From a checkpoint of a small sound classifier.
Model: 9.73M parameters, log mel input, arch transformer, norm layernorm, layers 12, width 256.
Training: 3900 steps, batches of 64.
Rows from block 9 of a small sound classifier, named by matrix and row number. Rows with one number belong to one neuron. Each number is 500 + 50 x the weight over its row's rms, rounded and kept within 0 to 999. All counts start at 0. Numbers have three digits each.
After each neuron's rows are labels from the 100 clips, of 14976, where the neuron reaches its highest value: "loudest" is the band of the loudest frequency at the time of the peak; "responds to" is what is common among them. Only what is clearly more common there than usual is listed. The data: short read English sentences (LibriTTS-R). In brackets: how many of the 100.
# fc1: MLP up (model.blocks.9.mlp.fc1.weight, 1024x256), inputs 128-255
# fc2: MLP down (model.blocks.9.mlp.fc2.weight, 256x1024, transposed), outputs 128-255

fc1.169:452470495546511426485414436498605547515492488474456407476524475480485503540437493475540502385519432501393463563437593539485499417501468487521595518437475483502525455441539537499532476470579425458507474515566533446454516490427513465391517500445532526435492565489567530551549540519512436530485558499410559459499493537583521506476550524513450513519517393509460489459478517505422425567498
fc2.169:485457490408411626483451528512453527463551523446452523423537454401511431452413546525544512461492544505486435460553511423471460498428466493508451465520529534501540530526580445504592520521498542499543463588510554512506509550439434505506524490410502555519510479454549457531483511479549468509500473494505535602535520488460451552400535491467491497560417560469505522514502603495495528518512
loudest: 4000 to 8000 Hz (28)
responds to: voice: female (97)

fc1.426:455394512484500472487467390488609502507419485459501503522531448585463470534411407411507434395535548554546437578502550549468467496475475497527539552451524537465535462410513472505510470470524410510549441449515528406519499499525528477377519465491541517518480553472544561512546527491525489544500517512431479517546480539577521521520659498547470537565514422469443460469460469469409499509462
fc2.426:500519491529418589502464505532462514438634506426454497421525411375531520497441579582575480502511487501463471481516509471504487457486521479486484439534522513541540497484584450549521492525526510455550440632516593499512494521393440523507502470460457534482579481527518495515462491442489508471492519461522569570542473482556505536398553455489482461535418534452537535461539548539496546614523
loudest: 4000 to 8000 Hz (25)
responds to: voice: female (96)

fc1.238:439560501507507531491523481488395411517528546490514422462514535482445533547426525550470475576434479397541514545562471446472461512459539471445517536553522541446563515637482482547418470492411535471477516461522441521569513519400433458497471454453495524450495456533515556441420420453392434496446517409460464611588474503437525538500563515504468543427421491476433498379545609526503473577506
fc2.238:562486532534527433444549500522514503381419552469515508453516518528608512440467488526488559596449512489472543470451470464506497564463445518482513328546431448542469562504460463481598503466592527496521505519429491495429509380580505474474548613482479530500478483468446467531660506561499510445441445475617532463520532476466538503469433465531510515554509451527506536539562424588474547387478
loudest: 4000 to 8000 Hz (28)
responds to: voice: female (97)

fc1.66:518488477488537553463506481497535517563520526496496496504414510432494502573557473453455438671510400582434502424477439521476538566548497450539440468544498489489477608486502525516475479513429460503509452482450576455523447510431483433542534397520532419478498404463531483521480424516519628415440516466437576385538506549537438464448439521578471514480585560573474436503582465489519465525531
fc2.66:378491548489561469528545460450392522504494528577458492511511547564475554428445451479517516387466516473545486440512558478547471377463510531549536498366554512528594498459550576486505560503444569505522498466412511466472547440581468497491548628461510451548554509447532480501499538576497451538576501483430507513519566523431536488486456481502478434516426370502503528573526487428444466463493
loudest: 250 to 500 Hz (32); 500 to 1000 Hz (26)
responds to: voice: male (74)

fc1.527:516481564573537516562465468433598475513488394452555483505495497446473416509453432539452532286536541494511504498454573558536549444509474529496514529481518497531501346400487416486566553497566454498476538489483595431436551532537536483433492518422513452550490540474518456568549546477542474494490516518516485529496499519534495446520708517540486484560462460525526508522418515473439556470407
fc2.527:468466507460394638438462506532473473485583553432487512406529414460486512511561550525589470597507537475494466456528494505490492493523520477488480513536454429494523520457562496558477509518479518500517444669531613494553532568405488449461412454517461558469522534537555501522528492453493511513498498467502601572516471484578455536471540487502482462487516553417504472442540609533503492554554
loudest: 250 to 500 Hz (29)
responds to: voice: female (96)

fc1.328:439519570521486487558491452555557477499470450434559519463568515517455506554475439421498459361514501541426545447404486549547466500462480530475535461435509453547476344439564506465609478461567439563471482459498531437429529528493459502348507472458540489507473501484501482561513592514450487613424583538530519517512475565524524510418599518508445544528473471502500478470393488454428487535534
fc2.328:495521477470433598430466518505461509466500579411483492429507439379534469495407566559555529542524483501492483504539526459522497508440524494478508483525494517507501569487606456538578518540479524440528443635483532494492532541421437545554468465434480553534525498529576527503482488413509501419487499487508599566521494464483468534430531462510467470528456528434488508490496576490499504544528
loudest: 4000 to 8000 Hz (36)
responds to: voice: female (94)

fc1.56:445515523543503436509556484480543492561540478478435399415499433543502494478396511499527523466497456434423552478430561584561530462533557526469497444471561483484491373429474469520522494477572529570480565434573489427438461516530492461415463491483515497471454485481428525568488570537518461511414625462436483544582489557465555515416575547544522455462464411428505468381442462449449576606493
fc2.56:552542466449455608399451509499509461489482513470538540576511459363429532500385512505533493548508445515460490509505544480450472536537471501514550535528348440474522491534581430498563522551469525476533439571441531530578531525466486450499515475467490556513508435573589448516611470509536493487445447543500602482519501509558503534440516445493476514590491565500529485488549559568483507497554
loudest: 4000 to 8000 Hz (66)
responds to: voice: female (94)

fc1.730:498481539564459450433489491492517570420554469491474505490468459478415547424539595482473474571532430418496501476453461519480467535446581500514491452442483530548534491581482586556533524457531577513536412558521543519537514460443517584554427558520506492428403467562524457532504525504450449431459516445502599470536488492502466518423386429577448535522438467500575522479525428529432524429512
fc2.730:392455500456621494550514499490568486578426500566507501519471522536431509529497451502522499391450542587536498502427387455537529482482531490487457495532526426427478477564536451441484515519495532438466502428478508491585501520547534437487478508467529515472503437446474553463495514486553533505577548509463432414482524500505567476515543572346523462414541561481427506477520447450555444495523
loudest: 250 to 500 Hz (29)
responds to: voice: female (89)

fc1.715:507508502500463559465509541485352497500543564560463492587444427471512528526545478544444598554433538470576531494506391456464496541504493530454443470563545552507507691550534533494437511521457528518432511517506462503520509491479456525469529511544503444458505438456500440517526459475526561431404581484555430463599497470448472489484490543473512518380368530497509467431509551524572519478533
fc2.715:542434518562565363543554451412545573464423430488600553539505586527462512523334500522459538435416466485484539518485529512553554451487471465508536584427454448531501472479551511422554475517425507521519531329410422452478460409512560463512517508487517460518409503546505413523463500580520543514550463498514512474489457517446514458587438524572496522551487535583551549534464432539491394425556
loudest: 250 to 500 Hz (31)
responds to: voice: male (74)

fc1.209:399482574581445469487568449463499505561559553521441490521501467563509570597402514468472508452428544454490541544439551522449501474517507518558485436459537575562517485472512493528454425497505484627533528494494508403460504479538545485444496452355596421428500528480458541475564531500517506568435587509464476644510505537532556523512629505503406461493374514503522492408514540470447497575526
fc2.209:549417500379465562483453506524519509425521396436549530566551471401457408500457514497466449564526467476437475466513530518555457496512484461505508552513433507418545562551591444503553542530474517453627491499530541503454510532539522477526477470526445539542514453527578480544593480506499491463482471509551599377496582478511536557462479448484458470643542495489499543546548542566457503515563
loudest: 250 to 500 Hz (39)
responds to: voice: female (90)

fc1.766:498571530547503484486453523502627594567462577556497515479469496448506370476492507489526424558611371547514475505435491576455397537549534436558491534456502579498487553428507482503512580524509369445556459521561493481486568504596429480435484569524454544468446467561475509522496427504438467469560508516428465531456533546561355454323498479537482487518538464446595506581542503465482516501473
fc2.766:458363501462553558593477430537404467480532419447493517512555523541488458492493476577577492420413679477435474510563541450561539435493507502500426521516504501503561480657603395447470542517520573428460505449510441499528515515574510461534531515520427483434562505545517548512458533535534487492579460472487506514502523488468575500545539553401516507476489562487409559452549521517473476562502
loudest: 4000 to 8000 Hz (29)
responds to: voice: female (97)

fc1.161:472519492537557532485445447492579510455473434489492535467518493415523470502428405501567523301541580473499474546494574480517554447487450536462569561471516448504462388445558474511547521482569511500511425528517565440472494558493448503381423460449498470485478615479584468552550499547471496514526527505478463548516489548588506451487609488470487577567468458514456511515554467493454558474471
fc2.161:457452471511397587477485506502498505452560532412505495419519409427497484452464582542556461525528483510499434467460515477515455479485504480502465481557515452457565550478541489560493497493508467450511455634521583511520524536397438475541450449495460525469553503508496502474491472433473468440451506456521598536526466468560495509410504463520475485532456546416535479445504551553492497565535
loudest: 4000 to 8000 Hz (26)
responds to: voice: female (93)

fc1.341:474494472452550422534506512472565531416504534440467463507488525553493613466586450545396542586494571391494537427578494442608550443489521461549513431452502495532399516425566553538527495487525552512503573446443472450470512508511480536505517562493468447538419456501528480561549548481581547545578515509426397542525507648550536513569521449569558466432388467541476514542536511529504472488537
fc2.341:522430515500489506513530547452497426523546517574481504545485497560471516418637564495549455499522467461506451539517538497473526407496526552534500604473445414550500536428490547516418519536396601532479495573406572515548523514478364461557587487546507507492539485544517474450437455538464450524461601543493514390461503512459483484429398522528477510510533386576529481475510490421530405563565
loudest: 250 to 500 Hz (39)
responds to: voice: female (86)

fc1.198:537433489472453481461511483492564512499519560492459499499549507483427524591517415487496494532517452551422509463439457590501530558478469524571524463440533481494503404498482622523521452534504529419500447510490547425414515460569537473404509501453557448372471551562522532524460512511525408488496615583424590519504410588531458479435551418507442551498434461535494462484528580564403423564439
fc2.198:461450566424530568548481541529338539472513497524451501459539446453586407447428479494504487436535546435516546503619529453427408428432489466550478540504474528574492590488506384461507605499515492584555483474513440488527493519469488578557525481473571453530539507426557504566463549480480560515579489428508463574456636463534415556528508603491489496458566539497451562483449488403469560494478
loudest: 4000 to 8000 Hz (40); 2000 to 4000 Hz (25)
responds to: voice: female (95)

fc1.102:384475570487491524414482499539387500464525478525504459511457469469523446496537460483466552500407481414498544488505397440533450570499462459450473487509513513487577532545556470570434473513500446528523437430566411407554517511510544524447443541515495456505486465582495587457494528462423407529461511404459514511585487566432596509525567404493434498491371486485463469475526569569484555500416
fc2.102:588500453483473467546564481498584493444406485424540534535518536464496549476536481484466555569511514596517461472495556499586530488544534499518522479561421421403434609485453429527606491487446542471537474539432528505506495452580522395511453458548441525565535477444479466536532438569558469393484457531550514406397540453530485499537413453502542470524578578577580500528520465594426523375528
loudest: 4000 to 8000 Hz (38)
responds to: voice: female (85)

fc1.620:531508480484471504545415483467590524505456478504505481528539508440517446482426387506566521336521555497460463524536582536500542482485498458489506556478550537500425412359524497439568464447538477478512465483559536448515560519496432478355484466474480537494469568537570510570487493491540434557533565555528528521488538565609485460501613520538444555584536475500422495515436519508391507542476
fc2.620:477477498515390623442487507525477507470538492438491539434537406431513485490450564547563473559544528484481449468487489486493428470471497495500467491514523483484582550482562487539501491507514477438487406658496579498546478525410444499560468457474466510510548558506568518501539500432467476448499512456508605571532483497563481528438544480488492464488466532419545484482498512492501494573516
loudest: 4000 to 8000 Hz (27)
responds to: voice: female (89)

fc1.294:516501492527557518551421492531605575558430535547519429536481484564452445447518508376505477568495532575577515565453457539458510507485458488457414537491523503493442505444521521464560497531496472477466376497555543411525445502442495596449565465454474465527474509371524540521538468494441553554549509496520413508467462459525382406477507542455467476501461501453502496490460476549540578536595
fc2.294:413506536568472518472505473497429506437418437508437457517453523492545410498520501568570529393613485454391546496557470487601505498491544500481488503515582508482493564472528482499533464522487458461476495400477417541462542438545407461540393524607462394525463473563512520447418489506454465300592501486524552465539484561474589508450446459524532433495444586518478481534593466478504543509462
loudest: 4000 to 8000 Hz (40); 2000 to 4000 Hz (34)
responds to: voice: female (100)

fc1.237:528457496486499526536450459485609504493535504433499405468562416540438445495434464388479514433473466494475444478440505572505466499525502484491551515483528582486522447421437567551513498447494500559534471538569548419405503498546517524412481490480525508449481520548527529605586532459559429587447517521439571494540502626572564501500643465459429528538509459498479418488528462532381465573438
fc2.237:467454497500413579473472510502438514437568522468454490445529433412556485529432491509573489453520534509471470469503533449480438507495486482493492492528495558507496470469627408534566527518553431477525443621520539451508516528419454501508508494477471582489521534499581492542463511449527469455529515509498545582516524449512459538428616493484505491545467512422511516472484554471475499566503
loudest: 4000 to 8000 Hz (28)
responds to: voice: female (96)

fc1.578:490480541542596466502517553461564545530448445440503560484523480494471522542565573414433506573512446561345504454419498534480501459520506495503477550475624545454453480501476576449619469447599495476457431532449538514491568453490538515518496507462485414470491471558493533560495553526399537469502502530513463451536437425501471384463491386473513526571354474563511619537521540448441481486491
fc2.578:475486487351526536569507391558527443541472498549536486510521466516414485472553478543607503444511574558562565501539545474478469534532530537532494573556467468446529500552517364468435532525451450457516498411490414543537479562536523493404465420545514456519436463478476530514536511500561438470586517452389549463488509603501621522539485519434542449378536569463502447464562488514522497564541
loudest: 250 to 500 Hz (30)
responds to: voice: female (95)

fc1.653:500461506470518494483476487443557555533513457467484416540479477458472504509457443504439489320505491480534536499400520591519488531512466482496561470453551551472486328490541556484554567467586472513489510525449537388408565551588517468428508484451540463447453614519572516639572504552521415592495518579435543462468560541552522503440662433493482542554557445523464492492448478520448478507415
fc2.653:484446526437431655499479487491400518454562538461469529450556419448503455522446514464572510572492572525457469470554525464483472467517490470527459522510480489577538537389620414530518490498474485526480420613470559467592503564423439525504514485470497538528494496503568459523475534433492471517522500456506562621531499509524427586474589540519463488498461554421491523467475572456510515551513
loudest: 4000 to 8000 Hz (27)
responds to: voice: female (96)

fc1.509:478419529546454465521516481473576530527507490474506402492513492555452563545455481503505480442533506551423615477435538559536510497529511480511569411439495537515538390446491467524516451525571472455521491495488569510463543544491487462445513407476570496477422497576456506571463529500501427496449583498446537428553484570538581544417644545522466478514539403491553465451486473543491490508469
fc2.509:490518519437435611490469558500442525498559521474460532444522411389488484461469491487580510527468507504519465443504516475446444456508484455525486544500498531536466512500582420523515526515498480513503438613495575478531463564433449550543550484457482558516522534485598490561540469421546534532513499488485529578495488457528424565504529492533491480462470603431481516523474560539493462625560
loudest: 4000 to 8000 Hz (31)
responds to: voice: female (96)

fc1.691:473476506511500497533419530490636578425512416476497474508500469494446481494414471472549489393462540528486490526535542513561524481479510475497575513462541522437432348413504465459531535460495500486511431544529575407476533526559480510412501484467468497485480521496518468562549507457506441563474555535524537466474495518616421482527658486544445559474512419460481521540444453477458507576386
fc2.691:476468488505390637479488485504472522484571516423509510448530413416504502516428535548582487510536531494488440488482505490472442459516502483507503494525501508510585545459593456537494507510519464462511415647488590492564526546384434479512465451474498550469543524514546494527526502449467483460498524452460581626507496483568486534455532498471489493551442548422521487477521564531508519528534
loudest: 4000 to 8000 Hz (27); 2000 to 4000 Hz (25)
responds to: voice: female (94)

fc1.616:432395597530575540481512443540589486469428474441473449564407437454500500518525474490451493489392502422435581492489527484495458556549449458454529549495520447408511563512540577561496409488597446451506514443480511452497571549473492482479497510597533430537455560538406534582552444471432450466482555520473521427455506559538600547448436567472481528560434495424543547518612524535444481510366
fc2.616:490511429477431519533493482477496483454500588416576485553541465485531585481472533518521532527508590606503478418502590474582497560531523490514501462494494539565412470578499417514491523484341519535504485541483543546518494535592506469537430432498433507614447557476608510455426443435501459436544426532424531556497537390447466507629550448509522415524602581537491445473449550554493511574514
loudest: 250 to 500 Hz (30)
responds to: voice: female (90)

fc1.72:487480468529515434524498441566588512466494505431482490484492535515489573458521501516435426451465487452485440550545571486560563434526503466505497531500483451507479424406400564509491548499518455453481598351389510433462559469464515517586575543530445415590537510538450501498515515496526485593448463523577457536562466565529548560521567496485513490546469456518576562549509476509523461531530
fc2.72:513477554435407518556470582493492483508502521528499471522474472538452430480846469499489465517488463478425471478540474548532445506581537592540468520464489465526489547521542515522319430532439518510510466592553555465530557555526466440482457435484485542491487468470478545539475509493551463482490595623475551486435495545424494546499455455547483435487521475522414411511549546467476527587509
loudest: 250 to 500 Hz (29)
responds to: voice: female (85)

fc1.196:528433566519470513540457481477538533484428425460526479549541536533456486513488435429476485403503570558429497473427541570513533508468481504479537443427568571450472439349466503497552412507506501596545502524456513432437547476555538469393585428419515442536438613511524478635561578543496447588545548595489562482539474525542481557515593504497476502514516475535474441521458511517381441554477
fc2.196:450500495455425612501459514507416496452563556444489476436510407400555450535494522537562504563558520461488472444552484482485424418512495465513479484491432522568519561501604449541490524522533458467470439577544552509538493580417469530483484482472471525517553500432590503508497540421491543464493486449488550647486568508492442573464590502520493487488494476431474562486537568537509544532445
loudest: 4000 to 8000 Hz (28)
responds to: voice: female (96)

fc1.581:510475501594519557414495463530449429537426608471469472493440473517477494544521502452434579542482550436503486474527460480445536612525494504442479500512485524513447552535511540529507502553458530521440383460460464498491396475358475501541517426435542430525497413545516517509472512481488548553427555369493426532549522496478508512505510503503525405436379604468533452321516486488499512543545
fc2.581:517440571418527411541507463501489572450509466530483541484531491539458431537514488482429514477472439561482532536531513481469555464477440464529469539501487418518478378432536504432635526559502587505553539381496499449410526434598550450372502490578428468416477496544529483527540537584543466493510457547557528417480510547521505510544432491527480536580413395582455491514493452531417480464476
loudest: 250 to 500 Hz (36)
responds to: voice: male (95)

fc1.179:401473543515502521544405476488577519471464466470494426470512465500490416459415436474507492314542479500501454539533532512506511478446456542490597521457550460439425394369504513516558497454508400529520429492532551436511544510485478443366490488430500498535484569468608540576532523539552442510489516531500474585496512535549540472517659489504498589567445441476403486561463475434395474459400
fc2.179:491485487540401600460454498519504486469589556427485493454506407395459487513406554555579447535544503484478472469501510481488456468491491464461480506539500479505553530468574451539479504518523486467516440644472585486524501542399464482544473460454497546444554511565517489518518492415463468459499511435509603552511496475569490542447531448510494519531466547456523471445545560536510549578549
loudest: 4000 to 8000 Hz (33); 2000 to 4000 Hz (27)
responds to: voice: female (93)

fc1.116:413526484493558510523460419498588511482500450496501524488504448533456451537449447505513526395410582520530485469434589509565504462486503435478528537498513504528462426376538458464532504442536511480484480478507509403450504530562451493390454472397544523571468605517541488564530473538558437591480491506460512467515555500587438477441623442467420435527554434540498488535430416468449541511411
fc2.116:481502492541383652521463486524433532445553513454419464428501400387515498547470554476601484495551481504441480492523526438421444498521507464496492458501475501503528514446610447572510510513507496514519472602493564499556514525395443455539496485498453524483545485491590491509513506456469473469476528480458548612508530472561477585466604510528505518498435524434570523436569560566490519564490
loudest: 4000 to 8000 Hz (35)
responds to: voice: female (94)