Weights of a small sound classifier: norm layernorm, layers 12.
Rows from block 3 of a small sound classifier, named by matrix and row number. Rows with one number belong to one neuron. Each number is 128 + 24 x the weight over its row's rms, rounded and kept within 0 to 255. All counts start at 0. Numbers have three digits each.
After each neuron's rows are labels from the 100 clips, of 14976, where the neuron reaches its highest value: "strongest on" is what is common among them. Only what is clearly more common there than usual is listed. The data: short read English sentences (LibriTTS-R).
# fc1: MLP up (model.blocks.3.mlp.fc1.weight, 1024x256), inputs 86-171
# fc2: MLP down (model.blocks.3.mlp.fc2.weight, 256x1024, transposed), outputs 86-171

fc1.351:156094085146129111162135118132155140112125150127181095131101114127112162151121131157100143139119089145113102162144141120106106161146174102144144132088122093139098123111102117100110106114127176121107092158126128093116140148131121114113126122108160128097136144
fc2.351:139120150106116171149113103115126113089152138120154113100139141131137070130094156143169131168134133123167129122155115132123162098084192155075155119131118130111170125157169172142130152158097109170141129144141139114112135123128117127162129088077158153110145126
strongest on: voice: male

fc1.219:109146140153109120088147149081122137095161148145130118158157172099129120135190128125127140120132093135134137111143168140086143140147160146113148101158117113120142140142139143123157115161157109150153176152140121134122147134101152121133106127073122139175109084
fc2.219:110134085127099128159156127121131096135128172126104137110143110133087093136115128090127100126110202193163148113144151134148105137108101121200113153100116117093123109109126172093127085113135136133159107108116124134140119104116122133113117125122134124104151136
strongest on: voice: female

fc1.510:164116118152119138131143161144072138155132155108123123099098148146134133130136121149128138131100132157101120114137117150145119160170159146141144168105163132157125133119110140124138153075075148128093142137172143146137115136168132130099156182125104144115111145
fc2.510:142127142117118146120128114112130109103112171123127135128114136185156099146135137139142158134193092114142125104128134109113160098096141149064138131135112126116173150134118140138169151148144139127108181255140095075119115100160116118146121121126154133129118128
strongest on: voice: male

fc1.544:107110116091103136118138161122128129097139130101098136179130170151074143162122135113126136138113114158119124129110154080134122138131090122143146099095114112137136137121141141138205133106145109131112128121109107093123161168116150113121130153094144092135122143
fc2.544:144108097137167114113116110182100128133138122149150176089152120111173175108158126071121101140149160134132132143133104103127125127104131126150133132150139131136101126117122127135068124132123133128159098144128150170141152122146122153141116104201119135142113119
strongest on: voice: female

fc1.22:165117074122133124144105152160085140126138143101130088134080139142162101164138114109135092134127111098151073146129111125154116168173134127173106095099124106161111117085120087131174144105118108129118147187144107086129144081113166132170115118119102114141169165
fc2.22:141168131150161131110158146124148101132127133145133168112134110099145136114147112114093139139164142164133178144102167152126142118089096114108120131110107133114100111117137141131135100111125165141135122141137143146170148150127111111099117123163150144138060118
strongest on: voice: male

fc1.584:111136099162153089136144157165077136124130140117122131136117134111115159158113103115100122122128161175134111146103132163089122157139180156157135136106137098131089090119137131119104110082101131088121145155137122102112157178115123133116144133103119142090138123
fc2.584:121118139108142144109076098098125107117141132151166159128148111176160138118099121137126128129140132092122110110157126087149138137128129137104132152152130138147136177160136113137126148155122121135127131252141100148133130127174136114133133140217128118126116140
strongest on: voice: male

fc1.650:123145125160171125136140161131171135121143159148109123113130112173093119136146162105108164136133070131137155127150106134137120113170130156116147134163144098086100181117139083131147139131139189152141120128129126121146146151117130156136109137108178159098173113
fc2.650:127178113124143106161157125143142120114101130130124148158158147114123101137120124105188103136087168112128138114108131113135134142124153110165098133130132128134150090118148154139113120114142127145162142018112142096119150143139156148118127070085096143146141137
strongest on: voice: male

fc1.180:162143129165140126098129118165166106164132121081103122133122134106147101136160118169118161095110083132102102129107108111081095132110154139141104161163150111168087123105128135133145118142112102145131146204102113076092137087127099134165126171127120153157111144
fc2.180:136153148129143115132113108104131123093145142137170178121131123153135127109112122141103119118121137104133111118159160075123134152134125124099134132102154135111114137177134113117093128134124126146116118250148107142153155151147160124122155116188148083127115129
strongest on: voice: male

fc1.310:148078102125154119170152143156093126138140103136182111140086121127161154134103082120053156141108158191124143140121111098128118126164158121144117133122109105174118148129102135134140091148087152120106083129115127122146115128108086155147175126125121103124130171
fc2.310:138173147119131153138113075129173142204113112158109107127156082136109147100145146139177127109127143078136118123124122137127138158076156143133121126118121146120123146156110111128107153122114135115161118125145157160161102166160160114102136115142123160147152097
strongest on: voice: male

fc1.592:178161102148121146172102136090110119078169129128134072163120134117131148139150102115131134117117120163083142181110154164091133119118141111127131093119150135142140096140121168108139104119120126114160109157127135116147157164143154128113139134077151131128148124
fc2.592:081124153152113139082112142089091147134114113133138137106186091141146136098107129137105118140128113123116166142113130133149148153132117092143154149148097125127127153134091156159139154133130122111155130203122131165119092176132131102119145118178107135152105125
strongest on: voice: male

fc1.761:157098163119149123131128081098125096106140120114124133164139120133146086116114111156189115123116172138176083101169162137142102144094129109112109115169142132137121131138120102125083138145118088123134139134109126121167105141078112134145130139113125115117151128
fc2.761:150138138105138137137116158143089134189136125175130108076143113115145126120116119125097109115125169116118142111097123142117155124165135133137165125116128092128099175135097146139141140121113114139123104079152143163132109107148115145114158124206121136168139107
strongest on: voice: male

fc1.548:111103175141106141138129133088156095106145117120126099169138143140119093136117150135182129147137146165148108125123135151173122155142128140108131141114168169155126153127171137119084123115120096123109136123082151093137133078146134089132096100130130115096110144
fc2.548:137110095091152123118121112174095137176127113119128134057132114156118118124166146094079176121154156122148155152106154128093090138163091140109141135137143115129107143106088162123183104133142144091117126139132133120124129092130108139141155142198126146123144097
strongest on: voice: female

fc1.377:122096119127114101123133148136108146155148102101116140097126175109149143151125135110086094131130137164129154128094145161101165126121130096122113139140110132145102079160125148107133112106116079085119127136150109112154141143117125104124176147079122108142127085
fc2.377:135102123104142144106098104090094115101153151152136118126147122176125137117110129146127118134151153123120098134148137075116159121103124143116144126152110141126131166129116128154109165160146139120153143250126101137130131138165145106160128152203133131145114127
strongest on: voice: female

fc1.73:111175159161132115128144148084109129094158146115141129123110193129121144140170151138164121134140113133103133117152146124109150115118127125126114128172142092097159134115145157115139090141144095148152141158115135124124131133137152164141109148076141123131114109
fc2.73:121150068108111131143175122133132105136108139138137147114148130112107086149114134067127101112103177140159142133146145110131107131136127124170094124090118118116122095131136161097141093108144106128135120048090133113137158125099139155137137118113124125130157150
strongest on: voice: female

fc1.480:145101141089116101131147142141107101157153103145128119161150096133157126126101121141107123112113121113087144132138113129104131145116158127135143142116104124105146114156138137132105114159088120116130113139104145150160117095104118186146116146144126142141147155
fc2.480:133119140127121135131110094113143144223124150115117130106120127090087133114120182126149144126136147128172155119099122140137154094110151167096122113141136100127113150130093135105161133086138127129092124148153114134136102106112137095091120111111126133126141092
strongest on: voice: male

fc1.297:161139102171115103095142152164144146130159161088130115132138159102144145146151103154111115106104089142132116142125139142062129151140111139127103159122118124144111129085139147099125102104136125084121157210163120093110175157156130103158153124113160151107078168
fc2.297:104182144122134143142112131121119124111143125157173157149147129168127120120125114124121101142142134109127101137126142092128141127083154141098135153123149122122154163141096110143108172139135118164101131255125113119136118138163162126143115118207150125149134101
strongest on: voice: male

fc1.404:130120128107121139136126122127144120092155101144106099173140125115118140107135100111132115149113150127116148104154114155090148119101146132103145121124124160143122183139150117135136142123084135155111139138111130139077109101103141067145136132126118085117141124
fc2.404:127115135126136133125137156191092122200104117149150140072149119106121148123096131132093122121163117142158130099148116116124112181142128092157126148131103105129106147132063129117123108113098085107127107086094178174145183157095087146148134143157140122133109100
strongest on: voice: female

fc1.270:146138124146144127125129151178086129154130123124130117129073146143134116122137120142118137119091097156128103152152103091053146161122134098124111109133148117166123106123121142116166099104111157148112114237104125111078166133148111108136149148117127164125119164
fc2.270:133136158133113101111097138100113134102139133137146161142134128179150108139127142135107136137152077108115118136122145112122166166097129128099141129124114121103128147127088115138136151126134140122137129255120110118135125152145165118132144142175138126113107137
strongest on: voice: male

fc1.667:072138150114150131106134116114137184085123131130125148117177128127144085114121137092138125124155154156159145117131134138143152089123119174115109105152101122109144167128148136155105127140182120121174120102113128132156123133108129145099111096118126133161081084
fc2.667:114134107125126151153151142160174135176119097135124142105154139108107135130116121111115090102123209136103122124134137079128133137095108136175086120108126118088117128119109132146139102098143107162141118003109132132091135119115143138148120097113122106150168144
strongest on: voice: male

fc1.438:102153131138089120109121138121161137121124100122122119118161148133119134169113105147148121132160177140135130123179150125171125140095111133096124126156105120122105145143131129147178105105119123135182150145114118111128115140129158142100139126119110129145099110
fc2.438:140120126117182133122112125132063105153084125180173135083135114116148153108123112096109100127136120150117129117150126127090121156157123107164154137121144134137103176145110132143092118128116113114131113150115153200125103113126090142098167118199120115151166112
strongest on: voice: female

fc1.697:103140134117140116113156119130135135088142132162098107156187122105142092118118120082161094132139152157141159134109144144135137110106103122125159112151074159121126155125153135156122100121131088133188135137097124132145099102112091140134144097109124117133094059
fc2.697:092108149144112146108142179171168115186087104134116146113123165079111142092136090104123109105115188136137123110127143093129120135071093126163102099092136114103133105101131135161135111097150122161152118016095130149103140107107153141124120092132120131127122126
strongest on: voice: female

fc1.533:151166108146145146088141110125148117108121150127156140095125128161083115122097143114078123141103093156151135164142084102144123093158151162108102120121133121139140127125132086127140097113116117134142112126167154120149167178142110144129149116119138186128140117
fc2.533:123133150102094145180122158101101107108148118140111087147136118108166106160152113120176060142127167131096125121142112148133098161104113099104152105132096128107113078117121088183130165140106138146116125061122129143123115146134148145129127114107126124129130173
strongest on: voice: male

fc1.149:132134124163117097147163119128147149121146123154137121096121118116107141116111128092125139149093146117103136105113144161140092152143165127122132089104138138128103154137127049136106118143141143088135071162146118109148137100113132099106134117086135158068141144
fc2.149:167151117060136133112108106172132177123147153140123126080123123158129100120136129120115121140140138086160142143153140110110121119143157128092143138139118108131119142151149161117139146127115112123133155156161116104112120123145093119143147138187143135126111119
strongest on: voice: male

fc1.682:183116122164131153129142114121125106158146097150091084128082158113125092167168145109158167178133113127086158118138089125136123111137115129104167127133119104122079121108109115111144120103088157177101149116111120150149102134140127112140123166083132098102143123
fc2.682:132114091106125125131152123129116109120108135136126150130150132134112155138125126077072116134098132125179138143096137076120119128137116147141103151126130139180117096080160101155099122114128116097112117156111132121169153161120156138133155125123089151176135124
strongest on: voice: female

fc1.19:143113130166115111174114156139104154128149094116104128117142169113107146174134098183098098120095135109138114144136130106084104139169123093130108151126107136127097103128117119112173119118092101131163115185144140139105117159121138148163134152094135134144123156
fc2.19:107129150105123147107098110107105119142126121161157166098142114152161114111093122162118133118143085107125139108130130108137146144085121135121143122134121147115142174155122110154127136132120133138156121255148096134140130155127158126135135121202156079135105115
strongest on: voice: male

fc1.552:114139150187122121102139120085166099103164130090114100176097175134118160135147164156170124154117134101125133138142166173120139086137165126136126169089151153075120117124136130104121129113111112136105156108112118102127137111130123105142119135082119084109122130
fc2.552:121099089092153144137137134159113118082103139157150125099122144116109145114124107066122075137107143154166121172162128053097118151160137130136111125115120130165132118101153182119104113134110118120179147126136106137118190143145139152111132098163103133154120141
strongest on: voice: female

fc1.436:167109132123162104132144148157094136167137157096108138092130116103140175160129145106107144109145134131124140121124133127115132137144132128136133110091132117150103116109116130107159156086096173118093109176175166142119124124147115141136151198110101152143157140
fc2.436:125131152125111122125092117136147126108102138137155153128126122152146123115113112137148137128169088094140114102127155132121144121115115155088144142142123141136144131155131108157117136151151115137123143255121110125149135124167132122134147151169141113106114138
strongest on: voice: male

fc1.687:150156140137137132097166127119148135121164127122119084152142155123111146140138105127161106156111098167140111083135139126096150117158132116135131118134152120090167142141150151143145088132158125151142127165131150140149149154134151168130145100065148134147106080
fc2.687:106164057137112132129170122129139085135111136134126163122123116124124107119129139062145100105104206113183117118160158108131092128114107087168082148093100113129132090101129168097121093125123133116157124098088139126154144169104145166128126125130118137136154137
strongest on: voice: female

fc1.534:152145116192164140113104138136122124092149151066131088118110158119129166147119152158101115097109090154093132144094135147091109130168140141136131137087138114157098109130153151100111145094099140088111134189156161122111163144159170111137131110116136156119131157
fc2.534:083175153133130135125109132115131109102109122143161173118160127153170120108102123138113103147159098113138135136127169114142150110095119137092136157125101116101155150113110122147140137145128122159149141248120135127147124135124148120156126134170128118125102126
strongest on: voice: male

fc1.641:157118101165108079136147100132141175135102146091150115118075161154132140114110162142115166133085087147120120145101150158137132118167161118145121147085152139133117137138124150110090137089115143106116122109179099104095175119126152124113154120111117152116086140
fc2.641:147158130082102154117105120125114112078141159135128122096174116160159110115100150130134126177172142140140146124135137118128155092099155138069143131158069112104153125099134143118147136151133113126145153174150165117131074139105115108163128106111134160135129127
strongest on: voice: male